Weights of a small CTC audio transcriber: moe soft.
Rows from block 2 of a small CTC audio transcriber, named by matrix and row number. Rows with one number belong to one neuron. Each number is 128 + 32 x the weight over its row's rms, rounded and kept within 0 to 255. All counts start at 0. Numbers have three digits each.
Before each neuron's rows are labels from the 100 clips, of 14848, where the neuron reaches its highest value: "strongest on" is what is common among them; "loudest band" is the band of the loudest frequency at the time of the peak. Only what is clearly more common there than usual is listed. The data: short read English sentences (LibriTTS-R). In brackets: how many of the 100, against the usual share in percent.
# fc1: MLP up (model.blocks.2.mlp.fc1.weight, 1152x192), inputs 48-95
# fc2: MLP down (model.blocks.2.mlp.fc2.weight, 192x1152, transposed), outputs 48-95

strongest on: the word "i" (61 vs 18.2)
loudest band: 1000 to 2000 Hz (45 vs 1.8); 500 to 1000 Hz (28 vs 5.9)
fc1.130:104156091134062110148145099125069146141092121101118132091148140084136156119169051145138168153106123074126143164149142111100076120179121153118124
fc2.130:144113102103168168128148184090106092122130106195094114149139075105159115112109128094128191111123159088123132072154171132166120090163139159120159

strongest on: the word "of" (32 vs 9.7)
loudest band: 250 to 500 Hz (47 vs 10.7)
fc1.311:173135078151144144137114104129127193100106140126141089176120168089150176110109143116095164165126117121084076134172082215068128087174175186115132
fc2.311:140144184140150075107149102142143141131097074182122216122207171124091149161139073178119116115141146134127135195118100142126148163131095113173118

strongest on: voice: male (89 vs 45.9)
loudest band: 1000 to 2000 Hz (28 vs 1.8)
fc1.39:135093086182069088082123137120169092116118135081122096139165131154122112082107142162102125191130066127196142141079117101100142144130134124151074
fc2.39:067175123126125145098116117146159102122146122100127174110086120162131113169130113156114161072156096150066085151161127137145176109092137113068197

strongest on: voice: male (87 vs 45.9)
loudest band: 500 to 1000 Hz (70 vs 5.9)
fc1.684:088093128172106123119137180147133143095132147137176136120104088154083139119125121176152107127157174120171122162125056182127167180085091130196159
fc2.684:181135114142139113090167112145127097212101114154088163127119135133095155077133130066198167173161106161084120138133162119128122116173112131165145

strongest on: the word "was" (27 vs 10)
loudest band: 2000 to 4000 Hz (34 vs 2)
fc1.235:157174118089145082085111103079171189173110066141169129134166135121102088107086161172150101115110132093162157136178076176176069136128129100122115
fc2.235:095122195138153129130140136096174106114151093154113147163068097106125133082123160142129105107098128148118032133076130105115108136184127157091052

strongest on: the word "not" (46 vs 6.3)
loudest band: 500 to 1000 Hz (33 vs 5.9)
fc1.154:167125184167106145151129149106143194159155115109097139150048115135134165089094150143155093156100126148187168151095147158153107156129121192088121
fc2.154:107139147118121127096107255144123103150103165110145115083167122114145123138181119134102144104171141115139134143171119146167153099070159064137120

strongest on: voice: female (82 vs 54.1)
loudest band: 250 to 500 Hz (31 vs 10.7)
fc1.185:146070209129104119101107142175083174099084140140104106082124144148111134130143099093082135181180126106148157147107141150100167095121210158151124
fc2.185:121130182084120151133159099160132136141056119135127135136186120128172126115182136125163186139127113124084103114124157136141140073133147139132102

strongest on: the word "be" (49 vs 4.6)
loudest band: 250 to 500 Hz (55 vs 10.7)
fc1.638:078105128120167144117160135158165140139140169144140126060141099121140113131196108105100115115154111131136114121127106159128168119117128092111170
fc2.638:158135070163172139102106052163137135111101184140115112129116143148141116096098145155092117184130117096125136171120134096134164129141144149156084

strongest on: the word "i" (78 vs 18.2)
loudest band: 1000 to 2000 Hz (40 vs 1.8); 500 to 1000 Hz (36 vs 5.9)
fc1.533:100085082117099128115121104105149107164047139101121221157110128192141185087136083138075158164123171150092147112112116109126089115087178129171089
fc2.533:125179119174136087139117153102100113172144135178178086105159136061024126140081167146174126122127145094134160131149099090097134109167099132101092

strongest on: voice: male (91 vs 45.9)
loudest band: 250 to 500 Hz (79 vs 10.7)
fc1.609:163121128105152139131096159156245132102083143122140122154157139087143082082192135075127148145163137126086148079150122125145144070109185109134151
fc2.609:108134179161086083131150132121055157126104061164108158115103108151103177149087162160078141138086131156145108144126135114160133167143098157095104

strongest on: the word "said" (31 vs 6.3)
loudest band: 4000 to 8000 Hz (57 vs 4.3)
fc1.287:102155101183059160083099129116170163151093157129143096117129120114145173104073084129112134133100160116155119070158159097164121138150123133110137
fc2.287:137150163135128059086121168134121112111125139140127092098178103136125112087121144096109091133127100108138145160153111119175133171144143089166109

strongest on: the word "i" (51 vs 18.2)
loudest band: 1000 to 2000 Hz (46 vs 1.8); 500 to 1000 Hz (30 vs 5.9)
fc1.727:138120103175045094148154111111069110145122117139119158151094123112143145115166122120132118183070133135129164141136132105105094172103126104146142
fc2.727:165131158075110186097115156126119152124158170127100092159154101156134094128138151165169179165196131176109109103123157143134112091171089141089114

strongest on: the word "all" (26 vs 3.5)
loudest band: 250 to 500 Hz (47 vs 10.7); 500 to 1000 Hz (39 vs 5.9)
fc1.55:123208083154126110138110167113178149116173156151151099176136142155127162142082090151089130083125114184128114109115164153128124149144130141215129
fc2.55:131093100144123110068182091134114141121121061102131137075143135104124127081127140093095107129197143118069125126110145099172092151062086132143155

strongest on: the word "how" (34 vs 2.2)
loudest band: 1000 to 2000 Hz (49 vs 1.8)
fc1.465:052092110129136095138140095087091118080100141130162150115145109120159073085166092148119140128133140208078071179115096100111095119094103108121160
fc2.465:138101105106126187076090190137125096139119140168125076142108187062098173143107159171114074177149134123116141105103126146134080112144125136117129

strongest on: the word "of" (27 vs 9.7)
loudest band: 500 to 1000 Hz (64 vs 5.9)
fc1.600:069246098111109103088129142096135101122129139130134106153174098086130139100113162147148164143063113139072132084129197173147134117136178120147065
fc2.600:179126079122108101133083103123139154127093144152153122140102116133096180108142189102114135135195114112137152059134149138102102101139139142104127

strongest on: the word "the" (64 vs 25)
loudest band: 250 to 500 Hz (38 vs 10.7)
fc1.703:155139181151102123122142115120116146144127109066078131088124138192151043112094138176152133118153098125119126109122123204152147141138183097132111
fc2.703:126110067155122175112125135119125112106126159135081105167097157134167160100106147125164111094103049121139083115082100091060081213162113119075181

strongest on: voice: female (99 vs 54.1)
loudest band: 500 to 1000 Hz (37 vs 5.9)
fc1.74:122109090161070139111159128083201170130104104154142137124140128131119138078128118133153143080180134125143141143166137156109143148135073123111130
fc2.74:120074078127093091095138151135098146073152156111106162172111090140127101129200136157155165146110113142204093134156136140110113127086163177161085

strongest on: voice: female (87 vs 54.1)
loudest band: 250 to 500 Hz (30 vs 10.7)
fc1.687:096182107103114166163177094143119145138112139134136115199107228096154126087098142124115116155133076143148121091147093096160203085191146150123089
fc2.687:166153093147152127117146145134114121125137093138144137101137090120107110148149136141125168052164167154159132166120110166115065109137150121121123

strongest on: voice: female (89 vs 54.1)
loudest band: 250 to 500 Hz (53 vs 10.7); 500 to 1000 Hz (46 vs 5.9)
fc1.688:101132173121169107093052142144153117158125116173127106186143114130165181118163166152182111180114101185115069109117131138133171130134108116180152
fc2.688:121121112113108167071164156143097161054149195175079109090124140159096125188115116130145149107157172105148163164078127097096093143144207121100071

strongest on: the word "what" (26 vs 4.9)
loudest band: 250 to 500 Hz (68 vs 10.7)
fc1.719:125096131151153139117153125156091154186115209190101181124173115082104112129159107172090116169118126204124115123084233200131120105164133090107157
fc2.719:164085108158159180125117146096148162095150113130103137104142089169122110097109142079125105140147145158138066080140068135127215111128100182129171

strongest on: the word "was" (35 vs 10)
loudest band: 4000 to 8000 Hz (63 vs 4.3)
fc1.561:072083144116111185161130085119131125115138095140150130170092107130112141101151056143120075133138129132144151155101124075117082143124108108123170
fc2.561:134109150162205105154097123110124090170122234119052166133163114085082186087112180129093135169088079159087116068145114168095141156125145099109109

strongest on: the word "you" (55 vs 14.8); the word "to" (33 vs 14.5)
loudest band: 250 to 500 Hz (58 vs 10.7)
fc1.203:150154148103131127153100083128077089127115091127149169093167132129093120050108153178138142097117136145142089113125163109119182114126173165150101
fc2.203:179077130121091142090108095172060089141090153131097120111093152109166136136171151099162152142144149127203120132149154162113160113183108129071120

strongest on: the word "you" (45 vs 14.8)
loudest band: 250 to 500 Hz (51 vs 10.7)
fc1.601:137156096098110146121149091114084105124122189131165216171133132117147164098085145141132148080146092150141086132090121119149154133121121086124086
fc2.601:159161113134109204079123116169152131178105141141119133100134221168139095127147114090196174149151112134135156138116121161069099108123139152115173

strongest on: the word "it" (36 vs 13)
loudest band: 250 to 500 Hz (28 vs 10.7)
fc1.22:167124141127169111154123178134131104106084097112084098181070146166098133172168155125148099098132144143104120073142110161118140086125082213064169
fc2.22:142149137143135120093132096109149150146183163129082173181106141160140192083093089103087089201160084141174139144175175164080127166132168106171053

strongest on: the word "i" (44 vs 18.2)
loudest band: 250 to 500 Hz (47 vs 10.7); 500 to 1000 Hz (28 vs 5.9)
fc1.244:172150124126157084124113136127211157129152106104173103076157095146139095152123095128150141171123119144119099111114129138097090213099141069174148
fc2.244:119114058082132137099136108041095125136105140103094132132150113129131114114141145147132197114126167145146183144071164168097086143128167108103132

strongest on: the word "he" (73 vs 10.7)
loudest band: 2000 to 4000 Hz (65 vs 2)
fc1.565:073087185132115094124135122186138128123122114161081138100172081123139210126126124105040114086120088132123105092157082156080094041142110165121095
fc2.565:147118095174177108133099114131110140149099186198093150130123061168118151150092178116140126145087165048118156141127134101129109132155171157086177

strongest on: the word "to" (57 vs 14.5)
loudest band: 4000 to 8000 Hz (32 vs 4.3); 2000 to 4000 Hz (26 vs 2)
fc1.336:172153166115092083096097158162200130109088085179105144158099142136130115131126157155094134139150169092096184162102090131090091105115167109109095
fc2.336:170106101123136142151152113106092133063124140085106094148070141100131202138110078174124140148098119133150048126119142140162146129115113095099086

strongest on: voice: female (99 vs 54.1)
loudest band: 250 to 500 Hz (46 vs 10.7)
fc1.108:115146168182169101099142145101189098191114139135149140158158076123135134124140156128194142113192079120131046144109109135108127094096137114097185
fc2.108:144124107126129147073130132151062144045089149143113197126136090125107097105104123131110151109081086177196200168073143141140183165126130144108089

strongest on: the word "be" (40 vs 4.6)
loudest band: 250 to 500 Hz (44 vs 10.7)
fc1.499:159112088092170164111094124151126085099121148219121134112165103107129171096105085120162128127174144149165078157134086122122208108141170177106091
fc2.499:135181153135114092102184094138104110131081177095177119124154204088111127110136122131139104174085129103135082206145166148118120142111154145093119

strongest on: voice: female (82 vs 54.1)
loudest band: 500 to 1000 Hz (52 vs 5.9)
fc1.539:154114124100183104122146140115170119127165042130166142125143097148117109138130130177164151180139097104132087132139112139093097103119039133134084
fc2.539:192176124118088151068145166110122107077138142098145103135126096146094178143139166093060123109087122140148131157131154101131191143160177123069152

strongest on: the word "you" (34 vs 14.8)
loudest band: 250 to 500 Hz (59 vs 10.7)
fc1.38:149129134134098055104165135132149142103133177127087108084132122142145163169160117112135135191067152129168110138136065116157136150165089109084146
fc2.38:142081100118140172132154133109155090129106109130131068101197117113088140148146141122083119138214099132123166159116171104144100143160086106126164