Rows from block 2 of a small CTC audio transcriber, named by matrix and row number. Rows with one number belong to one neuron. Each number is 128 + 32 x the weight over its row's rms, rounded and kept within 0 to 255. All counts start at 0. Numbers have three digits each.
Before each neuron's rows are labels from the 100 clips, of 14848, where the neuron reaches its highest value: "responds to" is what is common among them. Only what is clearly more common there than usual is listed. The data: short read English sentences (LibriTTS-R).
# fc1: MLP up (model.blocks.2.mlp.fc1.weight, 1152x192), inputs 48-95
# fc2: MLP down (model.blocks.2.mlp.fc2.weight, 192x1152, transposed), outputs 48-95

responds to: the word "a"
fc1.608:221138161152106116050165122169135145133126109131139128170128136123155067132191173197146121139113106140098154120139122180113154134104105156107104
fc2.608:178051101154135147154095106125139111108182247069126171115058117117180166131094093110138154124139113174148123105120104127136102095121121139119126

responds to: the word "not"
fc1.410:114132149151149098082149125135082117111125145181162150105143075154147117144167110163074118128105068174110120081187119123166103154091123070181114
fc2.410:159116076206136137227111135040087119150148136137130135172135093141134162155112085116174153111099141140101172099151104089110133162142100112098159

responds to: the word "be"
fc1.84:054099093053128142128089101192121149132124193146172120123112106119113131112160093115087131113148095077131095116090150135182109133117114095115172
fc2.84:164150085159129171157136076090129134175107107148088136118156119159086128115132105079126092142132131070102188199123102149080122097146126185079137

responds to: the word "of"
fc1.610:159069138170112095135082151126078123119135145086078148064099079076116157116065136121173158055145102067140144088093118129127171184156103122118108
fc2.610:139147154134080109130146118183086132174115136132110135143134186111149161096173087096116094129102146192112133096174128088116084093061096071144106

responds to: the word "the"; the word "of"
fc1.682:120133103110172098063133170139156088123145114160176093133153145095114115105140168101099164170118105090145169180137157087075131110162151141089086
fc2.682:154158160098080181164117139176070119113119117124085142161143050089152090097063044118111091118168187160153193133182112084151172106083108121155147

responds to: the word "i"
fc1.408:122098155155142144140118127089100128078107098153094215104137107119152195145090140136084178123131126172157095142140090134113081155140187141160123
fc2.408:116178162123153161121109124122126145155161133188104157122169094152094123083168048128145141146146121096094117135132144127130140076108079140107148

responds to: the word "you"
fc1.488:172164130106148120151143190107140098069123080106121099138123104139107180115117127119120165176075105109184144142095102151155061123077162112132173
fc2.488:117146183112121154135144128133110146164108135157091142122077145086189067174134114117099128104126169119142159137148158148203121093137055156143129

responds to: the word "i"
fc1.723:076116137122148126152093106120079100133145185105169141100178129171112152139149112199141171143115161130183145158088088128085120171138136105126078
fc2.723:126166162142176116165072129197146110049125106167157144100100110147081170158102124032086193188113110139142126112173116165151091062099095108136196

responds to: the word "was"
fc1.314:145150159145147091122062101122117137137115087092123136144079104110092116078060145139124100184121129128110123130125087147178144171169162148118133
fc2.314:123163126123117070079169090121110156149112090116085142182138164087168170136088159124149159096124114199131118131123145052127149079153141111152098

responds to: the word "be"
fc1.81:162145113139171155200111136174129162134120124164129114143148152107097123100115145094138136132196156109128113188193143155169158153103148114161083
fc2.81:130079141135103168102119093134152077134131165165151114073107097089137108111114163167154115093117122132143164123055107150153139157107150157118094

responds to: the word "i"
fc1.260:122142159139169110099113189128091096174117094103164173141098121195116145098099169207174107160170088118130110161034138045108101151117104109120115
fc2.260:155089170116112179161134160120138132141127078157118148163156113153139138104126105128113188149117167124134155107140181190124132102131099147128145

responds to: voice: male
fc1.602:148149103099155124083134114135161119170177112078072096141155093242138109137112113129122119164075147092171093169130154095101167171143135148106127
fc2.602:127095124165151091197147151150144119097142115208139135088153139061119190147162189136131158080145144174130186110148067162138093093118153145117184

responds to: voice: male
fc1.435:083136128067096100141109134173101069105098137082188102188168148126061190117119176177100105143088222160149064184117134125113185146135131169104177
fc2.435:117110154133093175097132145150175097108132156094147135099100169111139081118119108131126044132151095132120128186154108099174059166170128134100007

responds to: the word "you"; the word "and"
fc1.492:109113145167092158105115154111140088108178112115173087099155056175161093159113112165123101094101112139066128177186140186163122136092129048132131
fc2.492:129066113088160148169150103128164163139143180138099124145155159080137163115062121148145187201187144120164155070118150065121176188135151151165122

responds to: the word "and"
fc1.205:079122133078109091125154096120142119107128118134136112067168156121119170145113155125173139163140092155141113111103152126127124158105183113071175
fc2.205:149171097113167117087071167090157113091133099128066127172122144192121148098160114089175137087119131141077152115200164142135144114094057132156089

responds to: voice: male
fc1.363:108118119079147058110131167157143123069097108148179122144128127092140075142143072120146119174161125185092087117191137209202150111109135054150131
fc2.363:148081106192149145132112167096181151165130115092115174128195126132132159171127166135106127125127122044185119119030114128105151158095177180088080

responds to: the word "you"
fc1.53:130082158085083092138132139084132192143131127195078109116100115100121116146113090141164131099126157129149121131130067127145148170151115092123154
fc2.53:104143131134143090105156097167147118107120069138207105121112115131135150089126140030115104091178104126101117036106105114091141150149126098136145

responds to: the word "said"
fc1.656:114132122125133104134145099087182156135111091185092077140096107151105124086090171179061094086102117108120052113143121157136193078173101131070123
fc2.656:135065164115136132155125161136137119185135107136094096113118112100164165131128108078095144144082146095115163182102123150101133053128084135105153

responds to: the word "he"
fc1.379:112148162137121077098131149116095141128169103146156142108125095128181121119109066079057145130066123133194123058130114103177132107107167163136142
fc2.379:134101146156137171110174156138159076138118193116164063069150061126071121117149168168084133118106088090018155138079150166110089129129162157088136

responds to: the word "is"
fc1.529:236175094143112136111118142153141101103084106090129124134089180135162103093104090150081163087099095145138132131145111118226099142139182090172089
fc2.529:091149103095176132099178141157121098160214103110118195153093131112136155152108181123130150154108134140171054158093160138098150160173084155137096

responds to: the word "was"
fc1.635:143084121133148184199158107108079135159100142164194129113139123174146169094158180172128150110122088129123057115117124093189141166153072063157107
fc2.635:114121135124069107125130130096151082081150169132103152173088180126152170105079130106101171090172158132089146189093156160144096080115184064114159

responds to: the word "was"; the word "there"
fc1.520:145173144130188098096126146138133114123085147125160070084136108071165168118147127115096143163107108108127148117099051150074169109124139134147156
fc2.520:095149173169129112156082184125165100135160147112077110150186158152142161095059161122115078146176157140065081154083146170083063105131101092155169

responds to: the word "you"
fc1.225:120144126131124092116118100137177109101108098094161082084174156173176177092169122137053142152109145126140172164167141125188140190157135128146065
fc2.225:117119079120077101155189073107114156103116183155115127092070098162154101143077090105100141123138144078158168162092193134112203093107114121138077

responds to: the word "was"
fc1.93:093132123147183087123100137206121122152121078139141066139135146088152148110114126169011119146082141146125103116144089179128186136179182156114066
fc2.93:102144116145156126174146204118207216120048115124083161144108099117176158112162140107174113165163099152112115139117105143151095145110113055150178

responds to: the word "for"
fc1.343:118062163103180103180115110096069127093110106159098097096095124057168127106113166130099104126129106131162142166103104139185122147069111169130071
fc2.343:117155141135156174162130115159149198125167123085058196148157121136135178100127162051118158164186162117089077133122070106116151139116142115141169

responds to: the word "you"
fc1.178:097088121080143108133180102159092146068157147187121156154178108086178136093127078098118165086135158139139080131113090160162133161131124014090210
fc2.178:154097075119135155083102142150131157190082176123171124122077139204133070067123159075142160139190147129143138147111113107114146101164172113125083

responds to: the word "is"; the word "it"
fc1.332:115170030098161157086231159120102066122156123089177093121116155133141118135138096163118125146101126150101108103124084183125174134185146117145157
fc2.332:165097170121130123148073151124132137173070098111119167191091137145157108170115123092083162180125121114186166104180132084114174112162094133176130

responds to: voice: female
fc1.720:119136145125147136114104105128178182151127145122153079122107154155132110095126143086128132113100135119164117147173153130142166056142072098081180
fc2.720:121096150108113130203133127149105211170119064122067127112178141131126186095115097158139199147170164071178139155089140126160105128147099143108105

responds to: voice: male
fc1.321:064139093133134095114097079112056102077051148100149130119073134159126090093087120146142098071056090148162151162139103201163084136140110130149113
fc2.321:156119099127056099079133105143120121116149116162122135162175120170080130146192075083109168144164159107147116139142143087101077116161114131147131

responds to: the word "he"
fc1.298:129136158085083066073143129149146129076112147173106100173128146162135167147128136162109133079135096097082112073150099132085129081172173117085184
fc2.298:092090165142182138170117166119119127206112165136168133143156057074094117149127141125125107182108121125184128126081094093129084160142102057090088

responds to: the word "of"
fc1.643:103106173092107139134149143118174155112124117073119165100134087118143136146093133141163119168160120171070141128133081123145127165148174142171098
fc2.643:119148146179141083100101146123115125128119083150102126154185155137107093106113093165095118138145143123157163118114129155141143097129108140143160

responds to: voice: male
fc1.33:125123145121195142118157171098104113143127146150098122169083143105166124167060151147115101173083157171224106128133108113149144195139085127143118
fc2.33:101182087178110100095120088187108109126121182126192111094106123118098072167139144118114195156131129093106118101095126154158142096139141114095111

responds to: voice: male
fc1.651:165115138126109126166106110122127108104155111103170090192102162082104152202098218132117103189142201126109147114107080129115128113186152155089111
fc2.651:049136161096114097052155133130140153084143123169155164118135092180134106069124075143123188117106126189151116145172186157198103094100139119127182

responds to: the word "was"
fc1.126:113168125069086117116111134150105106186142157098150109108107185123074153146110107126045061147103145090144129159104155125131105160143129156138106
fc2.126:162141130124066073129115172137146084090117086127050194132123117152224134159134115134177112137133167110129117110176096114153167176124128153067133

responds to: the word "you"
fc1.387:165130147127175141159166146115096092087154084114101105142112157150175143114085053066082127103091104065176114150117078154131138127118113175168153
fc2.387:114141154095104117081152154126157096176091173164101134101141082132156131104172124196120161081112122121142156116125129184090151117103148113143114

responds to: the word "said"; the word "and"
fc1.466:113089157123161137126128148093182143124088076164139100135119066091124087077039138132121147128157147102121086109108138083129119122121145193135159
fc2.466:147124161152145141173083175135090075155151157091127134134154127148154121114175126155084203155127147066119158185081229182125154131101085070047112

responds to: voice: female
fc1.143:090147130091127149139132163102091109095173135157118159160079127110052105124119167154138129124113116165123137121096138056142143152121111120104151
fc2.143:105093103186122100150175122120204120155114118098124122091124104152122132122138103107099130124120138102063161158070102141095116151113157047142120

responds to: the word "him"
fc1.432:165136083121182164117125121101114170154192121098179102139108074076113145114090082124182092129153110145156124166120082092128153103140158133132138
fc2.432:115123134119099134128144111143111115127126170112089117142164132114155100130126073114082174109121149110135192066163166138109107111079111130159159

responds to: voice: male
fc1.498:105114184115058189122093161118154161093108159139129106134129145137157114081177089158165161131174113128078152107118118142087114078136199176109108
fc2.498:104102121098096173091134184158174144157157113156124166137080115144105125179142129109130140127164205113144086145144136117159107180100084134122141

responds to: the word "you"
fc1.592:146145144102163162133108175131116093088135126170167066119093093130163121103119071150108165104124088108162134127098114138140076175114143099121164
fc2.592:139148112075092181175115112125139140199146164123122181160101141151166149128140100128144171122196112111149186149168126197125168113150133135137099

responds to: the word "i"
fc1.189:154078098066123142147162154122134078113065134122129131118098143102113150081115092170168149121150169135108145122139129109078133116126152165114112
fc2.189:124091187180111139102139157133077209199167155126162120158118135132116153147158201118133131176125122108116145102098114174161116126147104099093125

responds to: the word "and"
fc1.617:154151144135146098097090158148126129126101093135204147172101046161073092123083132166152178144140085117101166133151114097126134151125092140126092
fc2.617:070037146132143108133156125136150136105097090121101093113126201096111148107131151058097103190094158128131085146072131188103146107113000085085147

responds to: voice: female
fc1.606:182175142153165148141106099114116169140143116161160177142094171110116180153148070217118134173122161131167133130172063165133080115141122163153172
fc2.606:111175074061136157136149155131103111099119154078168092115139149110106105128108199116117133125122121157071119091121127086100223113166112173166108

responds to: the word "you"; the word "he"
fc1.594:139101128091150082072134139124120097095113060152155139176186156125151127131167081082100117085130103147167112150130156125174175158074152182092117
fc2.594:146128092177122108161148115158156136132142168118084056122069118153110127119108085157088104130179076078101140141141156161108140086084119176164128